A small image classifier, trained from scratch.
Model: 2.18M parameters, 32-pixel images, arch vgg, norm batchnorm, activation relu, depths [2, 5, 5], widths [64, 112, 192].
Training: muon at rate 0.011, batches of 384, held-out accuracy 44%.
Data: trained on photos of arthropod specimens (BIOSCAN-5M), 195000 training examples.
Rows from block 3 of a small image classifier, named by matrix and row number. Each number is 128 + 24 x the weight over its row's rms, rounded and kept within 0 to 255. All counts start at 0. Numbers have three digits each.
Before each channel's rows are labels from the 100 images, of 14848, where the channel reaches its highest value: "strongest on" is what is common among them. Only what is clearly more common there than usual is listed. The data: photos of arthropod specimens (BIOSCAN-5M).
# conv: 3x3 conv (model.blocks.3.conv.weight, 112x112x3x3, each kernel summed), inputs 0-55

strongest on: order Diptera
conv.39:144176115128078123133106120136138119120201125125124094100112116085152143093124134127127110153132145123116124110173137116123199127154147109144130128108170131125136116124

strongest on: order Coleoptera; family Coccinellidae
conv.99:130120127146129175186115131152135133110095123128129165128128137090239128173146110127144133111126078125136122064102174132123101109142177108131136126135129135131089158127

strongest on: order Hymenoptera
conv.107:142103120128128101133117126126126114133112126137133171123005113172152124133128127125125129125131126135147131070139124058136120128134129117133116126118122132140148131130

strongest on: order Diptera
conv.28:160124128134123129089128114125113133147124123084141128080130127124116126129131116114125128129132131133173121171119129106150121158130111139129126114115129121126129159154

strongest on: order Hymenoptera; family Pteromalidae
conv.40:129127128182128131131112128128107134128141163127128128091126125211129129132122126128084128094118126127173122134126129129134125103140126121130144126125128116131104127135

strongest on: order Hemiptera
conv.42:160129138167121130129134127125101138153123141115112123130129129119122129128130133121145133135137078145127135123161129107153131073125129135122139140114158130144108117120

strongest on: order Diptera; family Drosophilidae
conv.57:139127129128130129148116127126130218121137126128128128101107135132092128169115133125123128115255124128140120110151130144120127148255133125188126131130157149140139122215

strongest on: order Coleoptera
conv.41:128123131122131130128124128129127120114130131151128130134131118096131128133125109133123129191246100133129118134095129140125171100109167179091123126129130139119114128117

strongest on: order Coleoptera; order Hemiptera
conv.19:114126128130124111154130128112128125157125125130123129123124128129132129154146094124168128149136149122133128117113133105130141144137128123126118129016123179124122128139

strongest on: order Hymenoptera
conv.48:132127129141129084146101130127101131176128208127131129121125124182101129143160122132137128138091158114141149133113128113145108132134128112127121129115161101112132125142

strongest on: order Hemiptera
conv.80:139137149118131023121115128112142128129126128119134176138111124105122141129152128117150105163130130052132126147082125125126156130099133061127092125142136120136217105108

strongest on: order Coleoptera
conv.70:140128118151134116137132129125129074171115122127117128156125105136132129132132124122113128143107179112125130138093139124131125138061113108122118146133198102112132108129

strongest on: order Diptera
conv.88:094126159131132131109120118161101132136126122125124128121137139134132114140125126130098177114135108116122142097122128150138128146125129098131108116122132088104105103178

strongest on: order Hemiptera; family Cicadellidae
conv.2:119123123255134124134101130127147134122127122129131137108128128159160127130121103141111126125127114089140187040134132121147159128129131128134194126133159124163132124124

strongest on: order Hemiptera; family Cicadellidae
conv.77:131137131124128128131123131128123133130126127125125125133129116126125127125122128127129131111129126132129126121191128128128121129132125123124132130141136255178127127140

strongest on: order Diptera
conv.67:166127124133120056129145144127143185134111105128125128142126126127104127174104127122098128129209129126127154200112136125126163116133112218151130111127093129067122133128

strongest on: order Coleoptera
conv.86:106132130137129129143156129128131136141145119126129127188129129144128128138119129143142127255210133139099129129099127124125125123124125117130127125104110155129183124118

strongest on: order Hymenoptera
conv.102:141145125133140127127128138128137136133124125159162056132088152133134146118137122119156120103043130137115034140205130108133159126131132130139144135130121127128096130133

strongest on: order Hemiptera
conv.66:140154156127120142119153082104119163048119121108086150129003092127108142136132127121129121115121064129128125120134134132108132127132128122125130110131136126136105078141

strongest on: order Diptera; family Muscidae
conv.55:136132130128112126111148127131124143108115115122124123113141129140128128114119116121093129141255121125127123141112127131125114121205104126131121128127115131132131122119

strongest on: order Hemiptera; family Cicadellidae; class Collembola
conv.9:116128130152128129137068124124202138129255121130121127121119155090103128144129124141070133135146131133132158125105141123137082128131126136113123130149124140213164133123

strongest on: order Hemiptera
conv.51:129165150117127121110043143125127130143144129124136155132114121125123183173101124137122139121128143103119163092114124138109184123141108124172126136225131197135075143129

strongest on: order Diptera
conv.27:132146125127100098113138128128131134126143110131134129126127126124142121119178131128255128127126144120127181127114126128121130129133112089131115128130123123115144120132

strongest on: order Diptera; family Drosophilidae
conv.7:155119127136126124122150133129132101133100117133128125126112136138130129160127127127052128113255123131120127134135137119139124153156110133173128123101112121107147135175

strongest on: order Hemiptera
conv.17:127128163143126117134136128127126113164128118126095128255126127138116128124126125126130129142100141127061129118149153126128116118131099128128121126139134205070120124130

strongest on: order Hemiptera
conv.50:117128129134123119066118132120134125128125133108126130085101127131138126127156142131097120135181125112137131128125131109127128126132125145129126135136116173123143134125

strongest on: order Hymenoptera
conv.96:087118123129140092127090126123109085125160138128134129132137108149115113124128123114170127200125135125157143149119120074152133130130134177115123119123140199140081147120

strongest on: order Hemiptera; family Cicadellidae
conv.31:132127146127146124162073255136143121154095130136067125138122140126151130172145121129139145135130124087140122139130131131110136128125131118124126175132143114132151126132