{
  "arch": "vgg",
  "model": "image classifier",
  "dataset": "photos of arthropod specimens (BIOSCAN-5M)",
  "train_examples": 195000,
  "image_size": 32,
  "crop_scale_min": 0.7,
  "horizontal_flip": true,
  "targets": ["family"],
  "num_classes": 218,
  "norm": "batchnorm",
  "activation": "relu",
  "channel_attention": "eca",
  "padding_mode": "replicate",
  "depths": [2, 5, 5],
  "kernel_size": 3,
  "stem": "deep",
  "widths": [64, 112, 192],
  "downsampling": "max",
  "mixing": "cutmix",
  "label_smoothing": 0.1,
  "loss": "cross_entropy",
  "init": "trunc_normal_002",
  "optimizer": "muon",
  "muon_scale": "original",
  "lr": 0.011,
  "momentum": 0.95,
  "nesterov": true,
  "orthogonalizer": "polar_express",
  "adamw_lr_other_params": 0.0012,
  "grad_clip": 3.0,
  "l1_shrink": 0.01,
  "cautious_weight_decay": true,
  "steps": 4400,
  "batch_size": 384,
  "epochs": 8.7,
  "lr_schedule": "cosine",
  "final_lr_fraction": 0.01,
  "warmup_steps": 130,
  "weight_decay": 0.2,
  "adamw_weight_decay_other_params": 0.05
}
Rows from block 5, named by matrix and row number. Each number is 500 + 25 x the weight over its row's rms, rounded and kept within 0 to 999. All counts start at 0. Numbers have three digits each. After the name is the row's rms in percent of the matrix's.
# conv: 3x3 conv (model.blocks.5.conv.weight, 112x112x3x3), inputs 104-111, a 3x3 kernel for each
conv.0 081:500512502506502495501501495499462498499500500501502501499490500500495477501500496500499500502500498511500500498505499499499496500499517500499500500500500500500500516503500500499428493499489499499498498498499498498498
conv.1 098:499500501499500498500500497496498497499499498507499499499499506559530499508516504500500500500500502500504500509497478507500491498482481500501500500500499500500500502500501497497500497495499506501500504500500505503500
conv.2 102:500473475835496508506489501565501514505503512502500500497500499500500475499500500497498499499489494499495498490429404495500500604525500499498496496491484498494482498489492501499500498510571500500496500499495500498500
conv.3 103:497527506499504420501421491495500501500501502500501473501499500500500500500500515503500500501500500501502501491500444500500500502503500500500499500501503500501500495410433496501488484503500475494499493498499497497489
conv.4 072:423501500497500499513497499499500499499500500498511513496498565499520552500502495498499505499500500515499499500495485500499491502490492500500500501500500502500500499502500496494496492415527495499500501500500501501500
conv.5 056:507500500506502500504500501498500500497440424500341356496498498499379499501503502500500500500500500500500499490497495500500499419498499499500501497496499491489488500500506494493444498500500495499463477470487490496497
conv.6 186:491500500500494500500500500518519500526511499518500492500501501502501497500501488499500491500500497500500499499496497499497499503502501499500500499500500488500501380477500500504500502506499500498495500500499499499499
conv.7 098:500500500506499485505503499499500499500500500500500500500501500500461500503500498503504505503501500501500500500500502498500501497500500500500500501502501500500500498498498500501502500502515490500500500500502500500500
conv.8 080:498501495497500500497500493499500501496500500497500496501501502500501615501507636501500501501499500500500500504498500506498494500502497500519526501501501501500500498458466499498500520503502498500500500500500501500499
conv.9 074:502500500494499482499500480500500499501500500502501497501504504666540501501515501499500501500500502499500502500500495500496487474477483500499499500499499500500500532622496512528525502609498500500500500500500498499498
conv.10 118:509482474501499486500498498501503500503526552500524500349490461475500502500503499500500500500500500499500500505499500506498500505508498500500500500500500500500500514519501501501498500551502499500500498500500500500500
conv.11 075:503525506502500605508502510500500500500521519502514520501513505502504513500500599498492494493494493500500498500499499496497497499500488500500500500500501501500500448414437500499479493500475501500500500499499501501512
conv.12 142:538482500500500500499499500444500501444500500486500500490500500499500500500499500500495500500500500500500500593499500611501495500501499501505509500504507499501503500500500500502503500501500501507500500500500500499499
conv.13 110:498499500497494501500498499513502506509509506502517513508500491481500488493466499499486477499500496500500500502500498501495494500497494500500498500497499500500500536725578681498499500499500500500500500497498500499500
conv.14 078:501458496500477461506500500487500498494503475503500499507507503494515500501501500498499500492498500495499500497492509514499500511499500500500500499500500500500500498499495475499500503503492487492496493499500494500500
conv.15 083:500501491500486500500497497500505499500500499500500510484439499499401481502500502502500500498498499493495494499500500497500500504492522500500500500500500500500500500502509503502500504501469500500494500500493500499499
conv.16 101:485493574489491500503504466492491495501501501504501502498500494500499494550500498499498499499499500500499500505502500500501501500508533500500499499499499499495499501500500500506508508500499500500500500500500503500499
conv.111 057:501500508510500514508504502442396331436496499502501500501501504499554501484514515500501501500500501500500500500487486495500500498467365494500499500500499499497498501500499500497498711576501490488496499500481496499495