config = dict(
    model='image classifier',
    dataset='photos of arthropod specimens (BIOSCAN-5M)',
    train_examples=195000,
    image_size=32,
    crop_scale_min=0.7,
    horizontal_flip=True,
    targets=['family'],
    num_classes=218,
    arch='vgg',
    norm='batchnorm',
    activation='relu',
    channel_attention='eca',
    padding_mode='replicate',
    depths=[2, 5, 5],
    kernel_size=3,
    stem='deep',
    widths=[64, 112, 192],
    downsampling='max',
    mixing='cutmix',
    label_smoothing=0.1,
    loss='cross_entropy',
    init='trunc_normal_002',
    optimizer='muon',
    muon_scale='original',
    lr=0.011,
    momentum=0.95,
    nesterov=True,
    orthogonalizer='polar_express',
    adamw_lr_other_params=0.0012,
    grad_clip=3.0,
    l1_shrink=0.01,
    cautious_weight_decay=True,
    steps=4400,
    batch_size=384,
    epochs=8.7,
    lr_schedule='cosine',
    final_lr_fraction=0.01,
    warmup_steps=130,
    weight_decay=0.2,
    adamw_weight_decay_other_params=0.05,
)
Rows from block 4 of a small image classifier, named by matrix and row number. Each number is 128 + 32 x the weight over its row's rms, rounded and kept within 0 to 255. All counts start at 0. Numbers have three digits each.
After each channel's rows are labels from the 100 images, of 14848, where the channel reaches its highest value: "strongest on" is what is common among them; "peak at" is the part of the image that holds the peak. Only what is clearly more common there than usual is listed. The data: photos of arthropod specimens (BIOSCAN-5M). In brackets: how many of the 100.
# conv: 3x3 conv (model.blocks.4.conv.weight, 112x112x3x3, each kernel summed), inputs 56-111

conv.70:127128128149126011127127153133130129110120122158127115112130131150124127127129118123128127132130116088128130133112129122129124125183061127126112148203128177129113118135
strongest on: order Psocodea (28)
peak at: centre (34)

conv.38:116123113134135126183113129132124109073157129127128133142164131125132123125125127155097109092112123123123130131092125129109104203226000129123144133122131123122130147130
strongest on: order Lepidoptera (42)
peak at: centre (26)

conv.63:092255127120135059135125149129133132118127134186120129123132131123129109130150126132118132122099136107122129127092207119140105134103190099130140121128130126127142121137
strongest on: order Hemiptera (28); family Drosophilidae (25)
peak at: centre (35); top centre (26)

conv.80:157050108138077019151096149113145093146127125128151116151069127156245127118124123080145154143163118113102125142080110200168078136113118104131132122133132133106119108110
strongest on: order Lepidoptera (36)
peak at: centre (48); middle left (33)

conv.52:125146128126126125073129129098160135029070134219138127137217127135212129108182134132147131121174130126134128129096102127125118164150149129108129142129125125136088153131
strongest on: order Hemiptera (62)
peak at: centre (55); bottom centre (30)

conv.6:099111118123101156130146178139118125121124128120123116135119135019128124130132070129139123133127116134132131136210178117134174129113126129104128129133151086130155180162
strongest on: class Arachnida (35)
peak at: centre (51); top centre (30)

conv.78:128148129130136002159105157140130234122138131106137112148096127130191142128135138128152113032160128130125127122154086128126168127126097116139125061141133137097144120101
strongest on: order Diptera (80)
peak at: centre (49)

conv.64:187255125127139065085141129130138093128085128255131129168180163117128129132192126115135135126000131132119129129121133128125125123123126133128182126138162125206138125155
strongest on: family Drosophilidae (34); order Hemiptera (33)
peak at: bottom centre (35)

conv.97:123131136128126077126126175119130157231130128240137135133130115141135134139143145116106208140132141137116126124132120132130128120117136155128052109122127123108130159127
strongest on: order Coleoptera (72); family Throscidae (39)
peak at: centre (66)

conv.41:151124120128155122125137127109147112123082110156123125145132126149162131127129117125153127131223127128142128126084099108162114061158108118126129146138126132124140115144
strongest on: order Hymenoptera (62)
peak at: centre (45); bottom centre (26)

conv.91:148125129021135255145136129137125129134134128125133168130125130161129128157128129144124133131129125143134086122187130143130118144141129131138132126132134128127129131128
strongest on: order Hemiptera (48)
peak at: centre (59)

conv.56:255255117129181088027094104157244077161131137139148127134112123147141132153116133140157128118134126157127127129134132122134115103134118125129134120127120106124135130120
strongest on: family Drosophilidae (25)
peak at: bottom centre (29); centre (26)

conv.58:158176129135134133089115087146128200125120129119132131123117127131172125128099167128116117133142239128128127126131128129149128125123128123128141117105118123086111137101
strongest on: order Diptera (84); family Drosophilidae (28)
peak at: centre (36)

conv.48:125161132129093081130121127127136125121126129255131132152119137152122128126128128126188126110123117130121128134121112125146135126208076134141108129161124123126128127094
strongest on: order Hemiptera (58)
peak at: centre (42); top centre (40)

conv.25:133131114120132118134128151129132148124124133126134126117133128135130129126076123148125127107119126117127129013132202126132142135070156123136127144255131127138151123132
strongest on: family Limoniidae (25)
peak at: centre (38); middle right (35)

conv.65:235181114109129136106121201122184128114132123067149150155132119113127131124120129126135125112126129111136255118156175111120105093065131122109134144110213110102207085170
strongest on: class Collembola (29)
peak at: centre (33)

conv.39:130137128058159251136127123124128146146061131121129115122147128123107128122118211134119110131225144138171125119136117127129166136130118135104110065137119149134115122124
strongest on: order Hymenoptera (84)
peak at: bottom right (50); bottom centre (30)

conv.36:190113134139203075085145123129130137159108128098137149130191124125115160122123184245116116145143143174127130063106160124161127126109133127122146137126128136170176134144
strongest on: order Coleoptera (49)
peak at: centre (49)

conv.96:144158134137123077123127125118130142204124111169135105068106104138136129130051124185123132132169129127099129125085127136120149129122158132126097137104105174078136222116
strongest on: order Coleoptera (42); order Hemiptera (32)
peak at: centre (46)

conv.33:147100129130148002147123126156147036158128130145121143121094145127255120134108124117197232107121127133112126107215133123136105118151126127134131144179166118159134150121
strongest on: order Hemiptera (52)
peak at: centre (42)

conv.69:177146166044120255129128129113128129124118133159149154127128123142145132137132132121130129126141119235126077127222124132109139127137176128125134111177101130161126129125
strongest on: order Hemiptera (49)
peak at: centre (53)

conv.21:129127126131129074114174124126128091133090125115123131122066140191086149139087129133130078111188128124125130124156103127131180126135101137131090161142131153138074120130
strongest on: order Hemiptera (41)
peak at: centre (27)

conv.26:113125154126132071137132126124133120170130130119129233127133120132097161165123125127129130134123128129132131130176125140122155124120102126147120121124134129186214129133
strongest on: order Coleoptera (46); family Throscidae (33)
peak at: centre (36)