{
  "train_examples": 195000,
  "norm": "batchnorm",
  "channel_attention": "eca",
  "padding_mode": "replicate",
  "loss": "cross_entropy",
  "cautious_weight_decay": true,
  "adamw_weight_decay_other_params": 0.05
}
Rows from block 3 of a small image classifier, named by matrix and row number. Each number is 500 + 50 x the weight over its row's rms, rounded and kept within 0 to 999. All counts start at 0. Numbers have three digits each.
Before each channel's rows are labels from the 100 images, of 14848, where the channel reaches its highest value: "top examples" is what is common among them. Only what is clearly more common there than usual is listed. The data: photos of arthropod specimens (BIOSCAN-5M).
# conv: 3x3 conv (model.blocks.3.conv.weight, 112x112x3x3, each kernel summed), inputs 0-55

top examples: order Coleoptera; family Coccinellidae
conv.49:487492493530499451491524488437459485415547461489497445476391416506546506523493508456497474501545465477514482547472474586482609498516489501502508486483501497508437498476

top examples: order Coleoptera
conv.72:499545505475366580499499483521428482501498489592512468494500282517490507499585500499522501643540619497516493503475502542433511487444484502506505527496504536442601522438

top examples: order Hemiptera
conv.13:505580515500515446487679505488495460474581500497499521505488501551467516526508635506509498516374471433482500460459491525483525628507517474538402508498418523464487507496

top examples: order Coleoptera; family Coccinellidae
conv.106:567516516508481486485533502498503550490512498501477545438371543544510514475505538493532497489543507496439540563503518478490566500505498497549467501469494494468495412502

top examples: order Coleoptera; order Hemiptera
conv.22:508497500500508552515552521500557446493500570515498508614493525202500514649499502565520551502511498535523502520499615465487559512509539454509439497500528525532530488496

top examples: order Hymenoptera
conv.10:454598488510538508491575503492506481500486521497500506523494473548503506495504577481537501480553490502470480452500489493505501499494500536506482517502500678545572503451

top examples: order Coleoptera
conv.84:654499497505498678487564503497514508495506525498521504480417491504554489452508536581553500507527446451551447531416504471500472491524510481517557412428614497534501502531

top examples: order Hemiptera
conv.14:560489491549464474502480335444541501491454498500401503510513519427477480476465436469529497515609472523453470495489515431509497525493525489489464500245491531552555414503

top examples: order Diptera; family Drosophilidae
conv.21:467571516472509510482417496499612562514448495480473498561483492518498498475542500543489494536551468505477509447549503459522498548717515478533499490491474457543473481524

top examples: order Diptera
conv.105:468501501514498425554496495501504484509498476502500488535509453506293499514493510497582488472496423528482472476465499498515420470498498591489483506499512516492490586485

top examples: order Coleoptera
conv.60:476491486551511483512476502497543482511503506497501471492512495500515498640471482497339499780576493524513437408470534530481526623485432452510483492507495505495508379506

top examples: order Hemiptera; class Arachnida; family Aleyrodidae
conv.43:680477494499526554459519499472427509503489497495500438452504513471488492513508494475487500482498433464512478836435481497497505502516471505496492499517485541508456523566

top examples: order Coleoptera; family Coccinellidae
conv.32:495528484558523484654490500500489497499460481515501508331502462591505499489471512435460549479484512497505482497423491482501633493508500502504501491504509501530522487500

top examples: order Diptera
conv.82:479494500481500400495499506527495496498493520498477466245465531489502485575534524557563531506509486554557615475467519489497499500507498499506493500461429377489482448521

top examples: order Coleoptera
conv.103:500495497568506718512513503508501501386501347499479491575482505520499498512500503501497501607590484495484442436492504474474501557524508483500588500478488500488383519487

top examples: class Collembola; order Entomobryomorpha
conv.56:505508523481491532503510501537495574466780500677494507414289511515390497519475500504509497490473495502502504499550499487495502485495489500524533507501510496489510474489

top examples: order Coleoptera; family Throscidae
conv.68:521505460513497502495494506499510470536505483502496495458507501509561499493499529593511498515613507505513525509464484507507496633484487498497507510500496527534511495502

top examples: order Hemiptera; family Aleyrodidae
conv.109:722494582494494490500492499493486466489502580530478591531396500504493500451501527502477518511440521536466474605515530557493407474495477495491497571494539499557491505528

top examples: class Arachnida; order Araneae
conv.0:494503464499501472488525514500515535420500512507490486475504510578562503382479500478469499521527472517553650438537496494503494520550481572444504489508485677633535517516

top examples: order Diptera
conv.45:313582478515501560434435468507482436488505491500498468526494492490514526479484456504543496509476418549503559368495514425549599508444495509474583433737463542500435495499

top examples: order Coleoptera
conv.90:480484568501498466516449501503446490574520537498500475513621512654549504501473434492515495506465501517530506293529488421523638519520460515486493497508502469413463505452

top examples: order Hymenoptera
conv.100:482503487510498455515674500500568477498651525505500500481473481739500500468509487468508500503500551470525491511486508489495498517510491430501473496483467528521658506504

top examples: order Hymenoptera
conv.52:562513506502505453510634491443489480500519629496473499491494486572514571530512485466563496425564489486477500431369509534492491524467534498492460486486487507460451560490

top examples: order Coleoptera; order Hemiptera
conv.37:471497491470516516498499505500501512411531496514500501451517538497512505499500528501464501508533490500503486529499499656432603501501505532498490565507498510486513496495

top examples: order Hymenoptera
conv.94:487526501488497507384491500480540514456419511486500401515328536488485498451415484506434500504499441523505430546607516480498451510579445496478510493494503549579484488494

top examples: order Diptera
conv.4:421515499536487504464501506498446477476541507493510500511501446534473498514438480476585503531513477509476570518552534486551496442505492531497517502503404547492347529331

top examples: class Arachnida
conv.29:605563477500500497490436499413504493489662503475508469484482413458539494499520436562557503523497563421579479611449498593414548468524508487504511484489699397493526505495

top examples: order Coleoptera
conv.81:547500600485514533499490500504466593504506469502500502545504492501497473412495421497511501496444508509481378500514494438495482460490494458541708509488548531443385538542

top examples: order Hemiptera; family Cicadellidae
conv.53:483498494524499535502508500499513490496495511498501497555495495494510500472520479497468499450485504503499514491515496535501500405471494495480512507489499881531504484496

top examples: order Coleoptera; family Coccinellidae
conv.74:489500499505496661479518498502506493498538501499493498480506490548511500484494501586496502512506501510437461624512502485496571477478501470497494473502522505444562471499

top examples: order Hymenoptera
conv.87:524501498499415516500528501500573511494505499500495497435485497752501499559489488499484500502523483502560512509494483490502496436513491487493505467482405500509694516504

top examples: order Coleoptera; family Throscidae
conv.101:499494479505496470478529491492480470589505499489509520491533532492596498669510483574494537501612732468535543385474561433521523496468480501447508566506502480465509551404

top examples: order Hymenoptera
conv.64:518502494473470504477560497329491464477490475492493409506404467491476510513519477424474487501499466497487392492663451399433498498503455499497451499507452472513552480500

top examples: order Lepidoptera
conv.47:503474500598455543532505499506494507497498501515501486537522572564476475568494492499541503314269491572480503459468489557510392511478428542498498493469480508415528507458

top examples: order Coleoptera; family Coccinellidae
conv.75:447498501530493472470490504484481448501506467501477499419540500487494502480510503487506508512530495571486479451524552463486501513540511497504484496500447487503495464510