A small image classifier, trained from scratch.
Model: arch vgg, norm batchnorm, activation relu, depths [2, 5, 5], widths [64, 112, 192].
Data: trained on photos of arthropod specimens (BIOSCAN-5M), 195000 training examples, 8.7 epochs.
Rows from block 2 of a small image classifier, named by matrix and row number. Each number is 500 + 25 x the weight over its row's rms, rounded and kept within 0 to 999. All counts start at 0. Numbers have three digits each.
Before each channel's rows are labels from the 100 images, of 14848, where the channel reaches its highest value: "strongest on" is what is common among them. Only what is clearly more common there than usual is listed. The data: photos of arthropod specimens (BIOSCAN-5M).
# conv: 3x3 conv (model.blocks.2.conv.weight, 112x64x3x3, each kernel summed), inputs 0-63

strongest on: order Coleoptera
conv.15:476523500505479481519494492467499572493522514482501518504431480507502471459494498496447520455455442485471506525493490522481502494488478525465480517476480466494529523510484489467507499488487495

strongest on: order Coleoptera; family Coccinellidae
conv.98:465491480498433525490475503459446511499496522492497526487531513569486521497512540469503460532519482481493506521493485482488502496530502503532573506505536490510491511500488495525496543502509483

strongest on: order Coleoptera
conv.47:506497489495518512508499515513511456488493554503494553504503501471494510501494473515505501374484452499467514493509528496483488495496498490489491486520519498498493514480519507505511439470489527

strongest on: order Hymenoptera
conv.1:508483493487473536518580525492499492584563496513454526487477486539492504503487513517523512487520500512492511545495483449510511500487475511506480459485485498489506513517490497484515506476488478

strongest on: order Coleoptera
conv.27:498502502491535508516474483521554482506503487492476425496484463458523469501496451500496513517432473502532489477517472505493473535498489497493451500535501557514500486500493467502514510497508484

strongest on: class Arachnida; order Trombidiformes
conv.88:519494508498533494485524500474502489489493497527512544504520486477545458509499507499475496485553502512475490516480506506523541498496511502506495504533506451421492567504488423503500503518505485

strongest on: order Hymenoptera; family Figitidae
conv.59:486504504512539539454536481541527486513533506506505494513499493499506497501505502495500493477494506589490521502500509493510505553502514571495516500496511487497509500518543494505496515459576518

strongest on: order Diptera
conv.28:497522498512518488487499494493481491595549502493500506505527534481512495488500499492470498503517540510482506485502508585494503500506504506491502483502506489487579499497519522497481498570510501

strongest on: order Diptera
conv.55:497501489493471491504505511518466478501492438497503450492493510495478507498569522498481521501471479499499570494528497509527496492496476490454505492491537502492512489593494498456508499491499497

strongest on: order Coleoptera
conv.89:560516459491525490498509523491499514563515497514490496524428496515492469493511559502511523503512492502455480480505520484525501512448476498526466496494459486489484502477504544503503486508501453

strongest on: order Hymenoptera
conv.75:528512489490503507490537501511495496568501499512501509501493496497493492517501490494472514522503505497501501501530488499504504483498492507502491495489486495492666510500506510487499490491497493

strongest on: order Hemiptera; family Cicadellidae
conv.64:523501509482543488501476563452572522497494502538520505510486501489497497482559516470498528511502482452501524504506489452498506488473486483491507496501514482454555503499459500508495533479492488

strongest on: order Hymenoptera
conv.71:471506496550497572476492497504481516506502496503553482465511518502473493530492489484491503486507510514497501510516499486505496497506490511505497528511495501498493505502518466523515529631506493

strongest on: order Hymenoptera
conv.21:504510475545509627486595492523491492505516499493500507507498516469482504514491472508496496499500507521501499495499499490487501504495505527494493498500509483513501501491557503493483473500534511

strongest on: order Diptera
conv.60:485503495495563482493512497501517500479547487499515508510517497471512493487526450462498482479504563510498499501500525599536489496503494486498502497499529472484493494564506508462501509507509529

strongest on: order Lepidoptera
conv.74:491516497493507498500484491429506499509489498493502473508497492509499519499435498479505498516475476497499484510513515555498525501502483436475493512518527518522490489493499524495502501610457497

strongest on: order Coleoptera; family Coccinellidae
conv.86:499473499511426490502525491487472488504493514484496517495503504497488503508505437509489461536489501491508509501487538531490509505475455507478469493524501522602487501485483466453505523506510513

strongest on: order Diptera; family Drosophilidae
conv.37:504535487496478470528498498514504484458478518533498533504501504494441511509552492463476512489550491483508547500483507482490500497479487493524460498499458506500504515604504499475505506509495491

strongest on: class Collembola
conv.13:582471483507479495490535476496504461517506519535498505499447512486500458499506512506509509483470451528482493501497473495526481480455471496518495475499500491407493506488502504507517495491517475

strongest on: order Hymenoptera; family Ichneumonidae
conv.14:493502373483497561507509497507497518497521503499505495506516504496482493489492509520499502499496487511499517497498466501436492514501505551493516417504505497514494500470493506495498499492515507

strongest on: order Diptera
conv.43:498488471485439516562510486490478486498514503505519492490510498487505502520596477527500499516491498458506491497538453476556503497504495471474495487486482504496477519475477488537519464507488476

strongest on: order Hemiptera; family Drosophilidae
conv.26:501460505495448489541549458597474513502500482552506513490486465505496498499479479493535481473513478511503503501504479484470501496457504506494494506507490500502511508555509462502494479527527506

strongest on: order Diptera; family Drosophilidae
conv.46:502497502499520489457496480544510502560502495501502491508510493498470495507497516431519481504485435506482461497507486425495518492486510460505467500495447500514501449534503495520516473476497506

strongest on: order Coleoptera; order Hemiptera
conv.24:455500496488511469495431501512517523482506477462533464488514484525505522531475511469505509497488488483514508517499494505507503498495483582552568507507501527504479499485451467505488485507511474

strongest on: order Coleoptera
conv.38:485488498488504328493500493507511513501509486514509497503507510486513506523497455489509493505494497496519503490494495507510477501519512519476516496517497485523494473484502489495499504500511498

strongest on: class Arachnida
conv.109:493471477495508501485503508491494532518489457468515427506409505515507459502502542498468513489519503511474512452499496493499512506449500492532500515498516485524500497508506477527468507498500440

strongest on: order Coleoptera
conv.84:501447464504504496509585517495513485500458486503495493499531491471501458495499504489521530476515477532457509494481515485527490502536484509438493504496448467501507488502491451494500481463531494

strongest on: order Coleoptera; order Hemiptera
conv.110:520470492502473501494518503537496515509495543502564515483542476474556507531487477509445488512490501510568496509461484512461488485527444509503468487482515500482517501499469518519508529499483485

strongest on: order Coleoptera
conv.102:450499479489540521488508493485514492528542485502485510533466501494505559555515476489486519512511519491498479460502529508540514505498552455543487498514540515496477530495511527455506516480509536

strongest on: order Coleoptera; family Throscidae
conv.61:500495496551498486509450517497492528505498506496485491527436497472526505453494457495452468502522484493500480451498534505538503506516490504437465515494470462505484468498501495449503506493500467

strongest on: order Hemiptera
conv.2:489459486506502497495480507521496452493502452428485509548495525475482488488506485551482478496518471512473479497494531483499496482524502568432476498492496469484485464503466491489492499504514487

strongest on: order Hemiptera
conv.50:510499505522513412491499478543471476496480517507496491500499504480494474487509544543478522489476471511496494468516422502494487494476503568507504500500556509506501507488460518502512499492503478

strongest on: class Arachnida; order Trombidiformes
conv.36:522499490494523491491480486488508571495506525544492554488516538514497494453485530492494506507511517472521476499500488504488493506496569459569508476498497511494471520440491501534504518521504484

strongest on: order Hymenoptera
conv.79:479497495506478613489518562483511502502501468494516508502512487507501505406517509509489473495513507496490509492512493470506499500487512506502520501496507501428503503502504496493484532475490501

strongest on: order Hymenoptera
conv.108:544496502552452549503520503602474516499503515481493504500499494494502495494501488581505493516502488476501495503502470502498500506495490506496497470480500492497583494504511487493499501482508494

strongest on: order Diptera
conv.11:506490501491425501523496510498511494520511454494496472488494458508490489504532537495499493499494479479483604474505488501512493488474483501535487477494507495498510488592495497494498512499504502